config.toml
time_shift_ms = 100
hop_length = 160
spec_augment = true
loss = "softmax"
encoder_norm = "rmsnorm"
encoder_layers = 8
encoder_width = 384
text_encoder_causal = false
text_encoder_norm_position = "sandwich"
text_encoder_mlp_ratio = 2
text_encoder_bias = "all"
muon_scale = "match_rms_adamw"
epochs = 26.5
final_lr_fraction = 0
warmup_steps = 100
Rows from block 2 of the audio encoder of a small contrastive audio-text model, named by matrix and row number. Rows with one number belong to one neuron. Each number is 128 + 24 x the weight over its row's rms, rounded and kept within 0 to 255. All counts start at 0. Numbers have three digits each.
Before each neuron's rows are labels from the 100 clips, of 14976, where the neuron reaches its largest size: "strongest on" is what is common among them. Only what is clearly more common there than usual is listed. The data: short read English sentences (LibriTTS-R).
# u: gMLP up (value half) (encoder.blocks.2.mixer.u.weight, 768x384), inputs 192-383
# v: gMLP up (gate half) (encoder.blocks.2.mixer.v.weight, 768x384), inputs 192-383
# out: gMLP down (encoder.blocks.2.mixer.out.weight, 384x768, transposed), outputs 192-383

strongest on: the word "was"
u.117:100112149136115114142104141109131129144103143089148172120107118129155110054102162116118088079125148107134165117142137111155156101092161140126117152169102137104161101127105142122077159107051116137096089124175109166140133130148127148161104122141138111146152101091099110145091137116136086163075127085154133106104118132106116096086172142136135158110152127166130157183097092141144165081120109155126122118066136148153133122144127119159139162138114087124124113102167101152158107164144189155141133153156107133126119130146116103131142155116111128072112093142134128143123103110117146097
v.117:140077113148095104114117161171152131129162117122126103141139146179103146087112100118123164115142143126151096145113088119114102130157132152141145125100098104131103102089148177168112136125115155168129127127125117132145145107128146124113140118129110129157115105110103147132112158134135076128109137122122109134146168092149132109118119115114137125145092117152105114162133130131117132098107129102139098132139121175162123119042142106128140113114140085091095154120109125125142144109100099133129165127130126106126175139140117147134133101102147135088138135194119084125169118088109126107
out.117:141115115138094101135128135138158141120103092144117109113158122148178160114113106122087126100153135093135108162073117119087147130122082147110148119122130108116139090113112124128149118142146094137107117111114120120151124114130105137158153134164139099125100149139122136118111121100116138161160141106155148144139135091116133128097135164092092127111142097141106095150143137127118127083134049087137132120137137128138068123139116064137123105092146092071101129130161126127168113106125148137103147143118103138120166128099124109143076145132116099154124150129127150146134173121092098142

strongest on: the word "he"; the word "said"
u.677:156124132125095131119122101151170134102154143139092145126140154170142141094084138155142121096163121148112094151117139149143127107126079117139125170105174190102161117127125104118105144148132111097161113125143097090089150079141122109117137135116155127148118152092117195091132158120119132134170096171150091154128111137093094151112149126147151135114139117127149101169146147116117118129138154177123100102104112091120175131156075126138164087150111126134153149124090113153084151134132119111119109138130112155136137132175112127130103122124144116120129159072139125158158128114171128099
v.677:150157188097120113117105137091096122167090126159117139095060117132134147099177124151142145101115122164158124150137128116158158121127114146106125123081134118137152109128128112112151173110128146089136133172133145108135143085116150118093117127130125100142119110118100165117151084130137155160108163160125079145115140127086125146110115150133121129124158141117117125126111079090133135163153163134105144109135132097089165169147146113126150108100091108146122146112084125121160093092130086139160112136153124153145106134133123140092127124146128126133129128060181165117112093163128152115
out.677:134136105108159151115136149122135118134133088153171168126126140096073152144145106107110118183111119161118154109091073135081125148078142109149142090121105140149093124145118149148129120141125102128114128138103148154131165126135135152122176135147101166165098124153147128135130101123126137135159103098163105140154112146143144142122128104096125163155088133111123144073105134126160180100111131112143118137094123158124136148165130103097074157064157099154119078156170131167134164122156131098146144129153140091128141126107123131097117116075095116120099077173163128124104143123113110149

strongest on: voice: female
u.659:109081127135117148114120118155135135120134145160138138142125097122129115118065165123122164095137109133103128159136101114104152091116114109108136184152150150128111096152168119141144125145146135108142143123119088120163072095122123108107134165131140148123099090161147113142117118112145116111141136166137104093121105131075144128102139129116142123070155111105099149133115146143107149116201150140154101103079147100101121137132147159089135140116122134144152151120132125102106151154125142157101133145137109100205140120130191151152108140088152165146126090138104158117138133117124096140
v.659:095158119108124113154103074137161174157170126144105118143127141172092113090108126143128157139147101141109141109164180134110142117143152116126135100100142181136155179107143115163102140114144154142166130112096090086153092102168132096113115139134086132125108159141108143122155141132132141142180116122094172138173089116175078138115075119146120145133129105169174138123127090162148109134106114158153113148123136122129120161120090108135128135134154155113135122084164146143130159113147091102084144149107114134109129145122145146128119109131144122143129176157132137102173081126153153089
out.659:113170130142163126099091125098109128139168107154125097136167143130160138176173141127075114135121124149160144120093135126126094146155169151174130115148138073111122201123110139143129119118148123146119126159114136107115140115150126111148124108137124124141146148089147105142128141171103127120126133077164120163078166119178121143134154140115138169171079163127125110118152090138117124110130143134119133159141125141131135127135076128115114137134119100112101128138149116133138097095123133138109113107127117151122112144117105136134152094107152081103155130117116139134113125089152134148

strongest on: the word "i"
u.166:165141118143141170126146095103141111156161115125182092114121120105155115139132070089118113085180123135145119110127082088117138073117139125147114110156168105176142103134131092125147127101107154114096165069122148191099117098167096150098150133099117128126136134104198101138106124126146123103110103126112118115114121142137126155166094122105108142105139111130130100127122175141120140152171141104095129124129123124109132153082124105105151112091115088133123162157148151112146098131125136146092157157113132127129124117111137165101144138111131151106146174110149097136142102121120130070
v.166:171129138139160117117135097057110169140126150120138093144108138138154110163080083123090093151098114110108138130142110136154104100140146112134118190144127114136085139115103146119112138138156149137119106098126128154122103084154093102148132150109126131151140145163147118136152130170162102115122111143111169132142108121146089166156091072145101165118170085159136115160138152112122105160137140147100114124128146097109126092135151132100143121111115105131149148123176125115125102122159138111104148135115158130138126136126123147143174161148163137177124128099137148128170134192156105138
out.166:150129098105113156128137135099110118149168160090160148096113109146186051142144148134134121125148117120141119093110132149126104105119159162126136134135161114195165108158172157128134187139178123120107090124122090136147110138132158135107110127150139117115108109111158124144130135127145132072153081081105137110104091106153130146125135089158134123082115078102148189084109129119121104118110158118118144133115139137098116173121133129126130103081116120125153142155144141099136098066132143137103144139091136099154101128157106148108138163129072098117107131107133108172106121115137134145

strongest on: the word "i"
u.427:109130124120145103139097082145079141166149110152135135151084154111133121153160101132105127117130112085114146122117152134112131140143107117112115101076132157115142085101080124092161115094125132112088097096150096119094091107156164107122113112094135102155145125119145093108128131151142147150123137114113121084118126110113134123099148140107139107142122138132161145099113128167125074142110139126097052154120142101128159162132153157089095148112107102139144115099155101101127143124098129098122122180160136138123110136094092136113083122148147137137153137076125129141118116126130122107
v.427:111118147131136165112137093141149132122120139103148200099102152110165131112107157134132111151125125123113144133149087125115127122127133076132161092046117161104103112123142122116099162125121096138122089127115136100122138161072126080112168116168137114111063109150139137142142132149162096120105160145099129125109127144087088142092093101115125134141111153164142161110126152150147174137137125104124126148107125113152123126141155173178147166139134094162148129092145105118113097090125108136143109181137128151161112115105146122128134139143128157131116170081101134121143135124107124127
out.427:117116134178156144135145150137134153115134137092132164128149085113131108099112155107099133114116142161115114159121121137135120118073153115156126141154134168157099140128127102142100094180082174147086096110120144126182116145100130133142106101129084106145095154158094156113130125117152113120114166098096106173142120152158127104139082135144092174133120137128114134088133106135141138106154094132121154158148108111137146146128145113117129098152118141140145111129179113140065093174111144100103122128169118129150135149122122142133141132120140149103145079128147164091110124140132158146

strongest on: the word "he"
u.47:135138144109119132148092135103117154136140158174100129128125152156181128097187092153069106159093104110145121149125145093106159133105133159163139042143141176146103139140122081143147133127123142145108131148120125139154147128141138132154131162106136138180144138090133120148152129136109098159122151122153097159116113141131136158151165086148113158147118182122115102092164131138095088070113133122131108129109129111113148137128103129117102120156123152143134115139148128116117069140150189138122103141122087106127123130120149141120125108096152147100091100118132147140111091097106137130
v.47:148134144132124081134121111080093124125115139182095101140130140163098127078167117157085121127101149137177096115128155145099142102124120155127120103139171142123092131159115112145111137106178146156110147150147176136109161105117148128113132152153060152135108121123119143120141139152137076176129136104101126126106089162137140127155145104168145122145142115176111121107107109167116088130133139125110101111084097115093206112106124110153093132120125134113146147116129145149125120140166185156134082142138113129102114124104088147127148092129113127139096128099144125144146135110109135134
out.47:124129127107108161160165107119113141148156093157129131124140108065105133156114122058141121158130128115141094100151144166187123107123148133119100160138164117151105159128129109152130124151104150105137132112079131151118171149110167177088106109096115165112125132169102116111129103133108164145115120099136127074125102138092133147118130104150150124153137107107148138132108123161118109128117124116087160118071100123119123143165157073107108150111112117142125122123146119183122137134128166117122106132165111151087103144130115135113129121113123114115122119120156098117139148131116201149

strongest on: the word "was"
u.520:138095165107092146144110154112089068119147125158146178089130132105096100130124132094122141144134136071131129117122190105130118152129101099114166154093102157118153085158079101116114140124122114128133110105103099112132120119149112139153158115134098117186132113128123172114130166133108118138132105128131121135093137091148167115074150130115157169122140145138149106164144114155117179103142141163114169129161131147128108167137131109118153145139122130119159117109163142165151156114165131129172087117144108124123159154162115161183118150138154151120103142138104137114125107129096120127
v.520:140118106109152125133096111134104148124094142170191166110122122141102178141115113081115105115095153120136130126095135099139120094127133161081136166111104127123082102124123124122116131112140146101128115125104105149127110128167109121143166141141140120170112115149108139111146139157099109146101128102111133091105122103131100117070158165112143153081132121141114156165107126141118160067143127137138159114141100136082112167101176107144115140137111151121149107133150090152118125102178171130156129140139131156141146127070119112159097125127125134119124157105113113085143099110095143108
out.520:126143116124133144122130091141133143115117155097152158107159162150120147158132090142134144141095145072123112157125148125125117103098167133149159098109130132146139049084132169109114126112102137114101123085135097126104134142149132135120144100186124119151150094133099131137071087120122141119126130089135129133167120068133118083130128110085113143122151167111117134129137092138126153111192101095138115107106146123145109154079122133121149126129160147117137131107092114128141120138102131109133146153145118148112115097108090127144123133084108115146154100156159116143094096090121082174

strongest on: the word "i"
u.80:138150084130132135089123148148108178134175169133144164127145131145111104093138144113120120114144106142089108115161140130160116090105092143141126090126127126110125113089124143131139148147107170154118137136134140176059153157147140128138165124151117106157102123130107140101150118134140114098120124168168150112166150113115115101189101104134132147135167098114156098107126098146130115195145121114087155196140156135147184111119169137135128128122159144122097135097177152108116148099115119132115129148122136126120118169111127128120115110148109119133116108113159092130143121137122151138
v.80:136076117077098150094139151134116133188132089135092151109133114112146110095106120145080110117088149159147108153153145129167092144154136132159121127121066090169099121146168099143127186138143100110126156136115089098160146101109164090133147138146092144143138098128111176098110119105173114097131144131131116106119143112121153141141106106155111118126113114122097131137146124127110127099159137129093147151114068111176107117137173129077120056124158111143124155126115129124150146094126128116067133199103141138142099169123123166145123118125096154141142101123083102145118114130120144106
out.80:122088117067160159051130098123134099135123146113148141111149129115126129133100077157115112120178168137086168118159141120137145124143107098102126117124103115118133143132131116124145140112089125125145129137112082134115098140076075140113152157106091108140159129154134101133120133049122155092143164115142088135143122169118118134117151139115140111123134110151100129131109103141153101096147093106122116100123144145105141083164137161121139082154120126178135117076120157187181109137131134116136106136121116141144157158129097119069123097112151126120133160150144123129132084148161135077

strongest on: the word "i"
u.633:149128123092166116123135128094086139110156064139123129132154148120114120126129166094132134143142116158118120111128147083128113074102093135096156125139149128131127137115177119121152119144136151148134149123155112106117100135096159130114151142135151111095119141168131143090113085099138148149117091090085118130113103134135090146131107082119153123109155094082148105125097154143090171102122135155057091087158141139147139119112160129132138146109106100146132125165124120130155115121120130151150109121147092124119166138168078151113123151137134113165083144130111157149149115136130124140
v.633:137138108124139107151124133100091118147137129153136140118150141111130113150159126159139074098129140151126129137117150112090124150084111059140150118099160159146142124098123136137149137140146131147138098100133108150094127138135163126147155127100157098116139163145123152143092082182107108145131083077097165136117146130127093134145119087091142132126159135069124086160083167135127099184164119144125096135100170111124090105132148097106171116124097106168137111126155145112117119135125125116095108124127100083143116111129078169105148191129179098143104146156159102144159120153160133121
out.633:107146110114146159123123122084127108097159143100130117158168126121154076113143146123165164092174138158109135123113140133125111129133131134129094163134127165131146154120120135110125167146101123148162137146093131099108115193096155171129130139118133108121141159150139149152164129141104172131146152126103134125104102124150133135144133108151144141089108087153137112118084151128130096158122131106064105130149140066109153095127157101105133164141082125093137135143152146119139095154140149116118129114163103127128138130100127164107161167173160100142109104120126125130093130168115135121

strongest on: the word "i"
u.140:064140152127119113168099121128155103086154117160185115145112118087141126127126131092132141138145139137148132119138168111097133098118131113165166182083162132137125109148113131130088097120109110084083107106100102131156122144151123104149164102154127129141104139108146167113148148145130127112115114111138132122110111166109114147110120098134119159129176142141130112086121123097098134096111160142150107145147142116160105106119117147105162155152124125103134154126075130128159146083138103127125134140118133125162078179166097116123103141100114112124143097140147167107126129101125146148
v.140:096120157129150122124107178152109140124147120147172108130135120146147159094116101113113145187146138107138120125120153138114088113100148116138124157103122152111131108127173110127147115146118112140105108122102061082136125151111087117125131121083146129112098119136163099130124115162159158118129150134127094118093125162106123135141139127105137166146114123142127106082108140103099146080119128152119108141122148109150125118099125142122073116136104144119136146144124131165188111112136098093098157136155142131147086143147102137113134141159127085109167156104108113140113115103106114108
out.140:163148108094120130126143132124118149125163164143129141155125085117161153110131117085095121105151137125123177153118108078092138126121117115113126115141149152161121136111115130073118148068116132187108121124163103151083144122120104111129123115095129115129087150108141136117121075158129135065149159122120132132124115161120154109129137107116121135110108145125152096091125136128127162121152101095098159157118141144090118162171159154134129163131136112119127112156148118132175144152097137152107150168153135154140130186128116139129167130157135120108206132167145131128156130107111149151

strongest on: voice: female; the word "me"
u.687:159099113114125129116115128152162147091132108131143143115090124079064124150161100099137050128176120140101126135107095107139155122130125116126145163145153149123145112133072115088108099125176121125105153114107156152115097109156129108108112146161098090137155136161053108127129124161125123107143160153071154138129131130112159137141127115106113124127127128138124120120133151111128163134102100118107135130136106109103132089145145126119141136165105154103120099168124108163104133118108100108147102121148116143156138127089121148103108102148184120142117121167135086118119101154141138150
v.687:143098149131131107151149116117173104140110136140092103140120136138147151112121118149132096121152173148115151137141130166094096159153124118129095131143134173133116100190061137085102163125122120150083127162091090147166123083141113149139166082117074132105126176151128131116134065133129156088158181124148114128118139119128142147121098168131107091142147160126131124167111156132168114095101124086119130163140145101109130130129107144120095122106100138116118177152152148171101128135163124131151103169142109098101127136132130101118124106112112118129124093135155160118158115127171147129
out.687:148118146101135130155115154134159125090083154177162136120094094115137159124099124106087146100150138138179125083142146099163127116129135123178136084144144159125160154151125147147138091149201138127140097103094089118134181147129126080162179142108145133128116149110112159136081104132141158163128137103130101119123111043117142153127174142131119139146106137155155084091141167127098120070100145136167113126067112137152128151126110184137133141147082149109130142091132159126165089139115102139114164140140144134119153134116131135094127129112091110103068085122079086137136122129160151090

strongest on: voice: female
u.716:144134123112134136108126160110125098116133114086114150195126108130128131122109147118121120105111168083110118112147106142137129102101143073136150094104136160115162135130100144101166137152145147119144091132139159148128093143109138143152107103124115114124131136107184129114134149162152137127139149117098163150114081152148129144099148125138125137116135120098122134141124117166096100127059105140162117159112150103125101129072131150133149156130156099132194172112116107102101087122100121149103128134147159113121137130105100112127114150122144137085112101095112111095127179123138155120
v.716:105130123101170096121093127100114132156118132164098096115119092129144105130122119127105129109123120130100151111140145076115163145127122155135146156114138138133149150121132135136119156127124104147124153149135113148119135133109146143126135108154149124122149128098146151146121155176133128108151178115099152122151156120112086155123171133121113159161143123123171126114112114116142105086161168123156131111139128094206113132153118099111080106108137105143148148129133140071125097141127117146121135061175128142114104134177133151106106126165110119115124099119124110123079115161127144157
out.716:110144102119159107161147154127117134110110096176134092129124130141118133155115163123142112158163137148120148109108111189135121169115141153144123142146160125153123092182099140106107110079134142104087165110122079164105159120121121101143167142125134108091146106172078124129154135102100143140144165127194148085148155114076095160116104111117079130168148117191146162109146110151136156106139153109123082101143108085086102132144151157124082120094126119124113108124139142140120172153168140104161122120118098108150115140155136174096121138138118124130134148111109096156148099140135112137

strongest on: voice: female
u.278:160149082154120125126124102121136103131130121152088095120106128141120145135075128137098114123149136124078125112144092099163142117114147120129107097150121115074125096144139137131132104093110143121136134149098082156061154132138110103133138136118128164175113115080102137102114124127127122120131135132168148166135134113150143186089121097129126059161125109090128111134135144149139120080093154140202094087151105081121130139101142112107144111105129110105118118154103149166116134131118113141141130122100155119138116117068097130102122103113105128112147126104135065098145128124145131077
v.278:138101118105102117074091178103110135192118104130122113147157148121143109112089135119095141149138143125140138120112144111132142116153125158103104118116107169127138111157165153143183134128153140111121141131155119167125132137108082159129096120114152126127098169081135119153116095107145123128139172128156126142138100098132102127123097118104073140114116137145115137097129151144118108073112141132155160140073120160121135160142119095154139149144137124096121146130105131136147164149132133135118094089173161115116123105076148116111104145164093136089150142129139110157128163138134175112
out.278:106139131131142124102121161114146158121139090144121148098097152119128152127152095151112135110129131135152115119140170126116094127145124156124147165089140125153124096175116161101144151129122149132145113150122115141134163104117105114158124148105138140097098129112176143135166131117078098149150132098105135129125081138133134148122104141132149117139137114131149119146167152116131102114102112085092150112101125133107152154157178110118131169124116080128112132139154148159185129154120102165154126140170135107141190118113102113107067149132127136140128109092100098135079120127108153112

strongest on: the word "he"
u.130:128105117102152118157081127099137102126179116166114151137124182168112109095103098081145098130109126115087119109124140124120129172142129170112149142153168150125128090069127092188123131110153162134107094130124119125119126111157100151134156111113114072146104128090084093112095142134117077191171114111131146137095145118119116124103128118135119108140115131160100105138082104098098133123126150135123108129122135099114127088144143165146109118128097146134113153114080137120128123116136133178083113102143133090135104112123087164107107126182126132129115111083137132151146144129106124159
v.130:172144133112106093120101148116097130126178176178142126136123116139128132144132177152125137115096113103106105115105100105111110154150118112140102120093141123161119153117111150157131167122102114120120126102143140101119163145104103160140158136136138068163130072161106152088114088103140095174140160112127116104143124120076124145115141136155123126086153102107156097119107155127112090163117156102121124158129152086104164139117103094126103103118119141125157135125089156139086145112103156145130163169154113145148160133131110163104099127098113137127156123078090134154124115105133117147
out.130:079136082105123180104160135150141128154108142175166140140124113101146133098132162140118124153113124109164129145107130171129097138089125101148092134158115165109120145116125176130149121128097121135144101162134141160168145130101123165118108137138094149149124082129156169103124097111157145153125138110146122103122109142088149129146117156146149157113114127146152139115161186176125119140144080128132152147119104127116117170126106119113118121118161113150134136146153148118120126133105123116161167116153128109123152108073112139135131160121125141139128121126145083117094155118148137133

strongest on: the word "was"
u.48:125113141149141126094164118121141130092131121135129143166116104114132134088137121113154142097110141142093116127148121162139118113101157148173131137096079140115159122142109119133128145152119104079131100101149156100132153121181114120121153147150097160127140089132084133150124108147110127121088138158151125103146131124122168166099121160136133085129160160091151111124134153108107113147121137178139130173111150156120152111142137110131132104151143068122148126094151126168140150164132117129139140157117122163092136095132152148142076109117108126099119129115142071117118118126068122123
v.48:149147125158164162139138124124144139119096160078109140101110138074067153119112147131121189138166163118133135158149172112132112128120111113109107182090150113141128153095046140112122140118143108172098106180106119057132104120101138151155148124164162147080123150130091152133115139133090111144130159074154107121140085122139175172132125141130094137108104148149113119131158121115125165134158126144108127102097107138130145159124145130083143103124113128125123088095107081143149122122109127114143124122139144121135153075103067183146087120120106143117140167157121121089149114137088122111
out.48:147101135127128140122124104119124110127093111148143137108136159155065144151112168151121171150172066137165155110135120150085094116099130082132158114119153107154162120115140155109149113120127147128127132098104102120120142147163109124136128100155097096143146161136139113154117087131149135198136093138112098144101145119094100105136137142119128111119118138127125163152124131113141138137115174132124139147180129122146104146121146115117138173095137161104100142105126109156154138117139094086140115143146121119083166132154165122143102155107092146124109109137155134138125139130118140114

strongest on: voice: female
u.243:064112120156146112117175141161174110129136076150135148129143142099131092134158118110115105118158125101146141123166108098144166111122105121114118075128142130177100148122106061071165128137154117085126130138111136158120127137088113091124083148111136131116140105141133105147120121178129133119143106132163144131128126143100162132157156112097107114095138134155138125103151123132139119156135152142098114162141140117120136145118115146130110122141098096138076139114114141127117099111139160138156129153075154145110119146128098134123135114125124181118107132104119113165140126166114113126
v.243:142125155144101113143128114164167138082118116111103096137122137142139144095110127134135112119116121129186100144188149110108140118134131160118153105137174144136146130137107100105125181114137113131145121109133116127132146120153152093160104102161114133110166131178160103149101136125175123080102147135150111158134145167143161146122186113127139123126105139167137133119115074076146110174123128151135136146116147125135156150123077085120139157115165122107094119090157123077099107130175126118130112140102135139150129112125117107113132120133168152101141126129131121106120160125128144120
out.243:141199144125173137132165136111139167136177149117084130123126117103106139161123095092147145154153068119137072076151114122122184127138153092155098189164135119104154127134160143082098153138107150114146139119125102100095112130124147133119115118073103137091118134137146114127116135166146123157119155114120147161115127138130161126129137118108134148135131123117138131128112081102162151111085122163105138161125158102169121122113121106098123126128095102092106144133144109077130103148087115120157168117098117166161124139118147129131129144123128097099161120140129159120147111109117142097

strongest on: voice: female; the word "not"
u.38:138127130114105145070120155110110128114094110107140189074134082164136123177144120100188149160168119163109137113084125138171103094130145144171177139210149176084168097118138147132168126091141126153147125171144140130121156108114146102112122163106113114082114132152089103117138127177117134093132121144120144188152085097138113130106121139100127156150153084139089143076156134112145104105113144117144147133079107081108151105085121092145127085111113100125124163157124132163115162125128114137157123100151149119160156136151100128121157131117114144122116127164134112150121143162145135148
v.38:122157117121151131080154094187099103109087131117103129123139115141131139129152172139165142122146122149097112105099082138146128137094118141121139134167133139116137089112151093138125140115154155141110111104106117122121141093095146110121102122117177123165117179165120130148123115107118101167118128133139138118158100104148130166146095138111155156130101137159181095077106117106145128103106095109109109106133098082112140122119102082123135154091115103144135124113128175115092114120110143122148120159078155148140125144133100138115093125159115110125168148127164132142135105115142096141
out.38:148143107140096132146130158121107101132135171109165060128122131119120115104150130125137114149142131114125128105156117115114136153139105114140113131139147162129128137143155159140090106142157119153107121149099118121138138086128105168121136109112175127167080130106131150141110126122125154098151136140125120122134143148120154101130131161112146147136136153161152116182134176099122146111119084123091118150117140157161143062110137115192077111113131144116134156179115129127119155132182147111160097138112153107117111130105152128125076086109118128151148129103085120133115110153170108117

strongest on: the word "was"
u.714:104100107096123154093129148118144124127123139114088115118159130141092135103120145113173108132109145106162085110125141141135104130125147120135169117116102092165143145143131083111103092177114147133129121151103141157142136133078130118113146112138119134163133101130111107143144164163156109092126148129107066131106112120099118121100125105086133190116107140167085188176163081144074088130087124109105120130108101135144108183108116122179144119154128128115107104100159123134118123123124125143132107098164144144137130156106139114120132131098156137063103139112137152133110102113121149097
v.714:136131111125130109099110133153116149112155149135140168166132104170132117123134161123185159079133128122147132121176109157112063118102127117143152130097128104083127152129131144091097113124111122143116093134135047132107127171145114144097151129127128098154110162163132118152088156125137090070126131157127134115114098145119138136099105122157137146139115162103105130128133117093142097146138119112114117127126117165121130149093104054180111120143145123142115158114178081117127152111099101145173139120107144147090124128145117107116123124100135148092144099142120149129101166119186121108
out.714:149096095116104116129097109129099096121089118142138124126136117176095110112112122150129129145109095134094127111153147135148115147121115124148144128120080141127137116096132117121133141128093111095145143097190166123076152184138161160138132125125136082156147124141163114161121133160095136139139115128140149138138143140134120097113171137121114099118146134114155124166096132140127111108143132077158132124099180172151087140075130107142139168087086150156111164098124153149133137192108143138098172152136164118103071122082087150138129116120107152126145116109158120123119142117085136146

strongest on: the word "i"
u.159:134122080148147102128132135134133112111114141094177106108132114083097143124081158112127114112132096101132134103185118157122139110129096119133107134136146132138103127128103127163149145146103112149048094120180104128164064091107110151119104149150133118138104161102155146102141089168106190100114117178157143123099124138133152110130123135143128158114121095148121107106068212121143177144138173135083116133140098156138085143115120132056136144123119102143140141115117109160152157100101161129114109155147121107135126122150097153144129138197154128129155129093088113154121081095092108116
v.159:137116177156120150138107144151132151110126116129151140109152132123143143116122138136115129110159108135090119067155127107146111145127129153085129135109131178170106102140129132130118162125124134091062124163107129133155114166140129144116103085126132143150077125077142147155128137155102162107117130176104140106079117133085125149120108124123129124147153106119089089140113072130141159097094152137101101164167101085104147140078134117169157181120145096166131154152102148147131132117120138130118148123158132132117115116145128096122104183118125111126121143159103106150135130123107109111
out.159:123104108100082187144138127159098160129142158138122120149161095097224134097141099134131123123151148163096151105109126126128103134127134117112145114144149093168134159134158136109118109133117180083152104152131126160147149148082159118113125119146112139134160120137086147128126155193126147079163122123088088135128130128101135161134117148132104132131133106092120127099085071159133142085149134116125116153161169116107085106138155144135148123144118131083128147120175086116068123160150125128153126130152122114145130121117144172130082141114115154122160127104127119093138117114131147173

strongest on: the word "to"
u.456:146104139167088127136095167147113094109141187138102139129095141130132119093132135139099179092153117155096130164094103149069154145159112071126117134156123123178152119112088098097072099141110165149132154152084110083130111131120106130167160152146096156115137106107132097134127145131112125136101132165157123167144130126127137125111112120132124131107107152131110117146104116150148141148152167173152147113130151087144113116174114177128118145130146145108138145145118145144169130161136138141105150120152119127143165110082120098093119118123102112162097157110105126120079113093095117117
v.456:118099162073132133152112126116099139144125108101111143155116089115173081126125161122140107122131095118147118121113117140149144181110111149163109134138142131162147160122120135076136138127127101109139100118065112074118144172135151144166104141193120118115138122115129138149133107166120126139146147133066127139117155095122124113113125147112109092150147138138126114134176097115156120128094159112142145113096112163117150128149123110117143107136135102135134116164149126124075130100152132133118136104101106086075094143163119162159121143113117169102144115112134127110139135134170141098
out.456:127145156085188150144160088117151159134132131110183110081134138111166146155126129130103134127128145142158106137144179088155112123103123122174087147127129150086138179194121138081147149130115136117147162109144094135101115123138136131126122106093153162097111101099156159162125115096138127167142126085127129128116124157106125122160187124150092116122127177151161118134161145179150096109141136103091111148158117161129130126113119153092124129135143103115113160099130139124112141147149142122125114174103114088130136122130112143159142118171167157154170101145131160094146109140146122119

strongest on: the word "i"
u.524:169107094145126087127116125076182114122133127131116155157111129102145123116137109147121143145140111107093142087108166114084109101163134120134173153107178122129122187148109106123130130145123072098079150156139095158128157118142112133139147163129138115127173140091159125137143112135155153116101127114081140075135137127133178157111131135082139110166117147138164106129096137125105097080110089175095109137094134116124136111151136150154112128125102137132119122115142078118163124126092138128107124153118153133121131153124078156128120128125155061112148144175111147144128120126145148122
v.524:100146113124165126094098118132167096094126143152195117139119140108157169145177082123098126142141088150132129132136074097097153109114145109121146153133139092149109142129092130161127143153129154139138114113134084151152070114150150145147132097139117195138102167110120122118145140149116137137160129148129115123121171145139122165107137144098159083119141135180122105106097089096101143118103132146135111146143096081130135100118138102177123124115124126140110117096119121098108136116106138133160125119131125147173107167134133138174115118089105139124136139142151132139154181126132146130
out.524:139171103098139165102134130130129128159126166140116117114128102094106144097158123144132138162130106129123132119130168096131164119096136135165147124132157137147131156127190159092127112111091157110123085114133117166112132180093098127151128146098116131116124095160145109128123124146138148131138155166112130157119125132135090090139165128133108088153094133102129174057069135133152148148142195099168161101170133101148115100126153143072145128109163119116098087133125133139112113112109141099167129118107102146144146092153154134145167126130132130143112160147184147161125111124113127144

strongest on: the word "to"
u.181:103127111100131099155135122167155159098159148154157134111119076118126157119147117118109143139142105117151093070090148137134166131138150114136094147126074149096054149131166128101097114124095142118125100099111146083117125151128107105099141122123108155090107147093147122126095137138150149135127142131138155143147099147131153124136161102168123095141099116110103143108135155134149123101125159111121136160085143112145128175143117202117128143144117133108129094108127104129135112144132074128109172133129126128139095123114110085124093107130112124150102109190095166076141092106101146108
v.181:142115144102111105120137103126091139135090060132087139124155153120096132132138100143089129129112165127158143189112109142107122163137091137153077147093161160127114125129114130122166166123140124099139109120131113109162156118135138133155124166138135107116145144102129115119083109156166144142120130150132096102162155157136133145135118128145138163139134112107153116131143160120121141123143131106132113158113121146099128084159146120132095056116153097132122115133119152150144138130099125138108137105146155111128124167100149116146171160129145102144147151148146141116158103125173111117
out.181:139105085114107176158145123138157158121091125131128117125134122118129181127143128154088112141110120133173111118080178153129149155168157094099127125153114084107127127124124157172148123121129122166138116153133155137131194116154164117148152100097150162086109139144124089156151127156155104162132137163119095129136084160096154122139130087141111128130106170119110109168118165116130147102125124108157137089154117131117115104145128123147089113125122131129109133108138110141119130142134121095139159082122139141124135122140134112108160175133150111119120119110157117129076176102158106163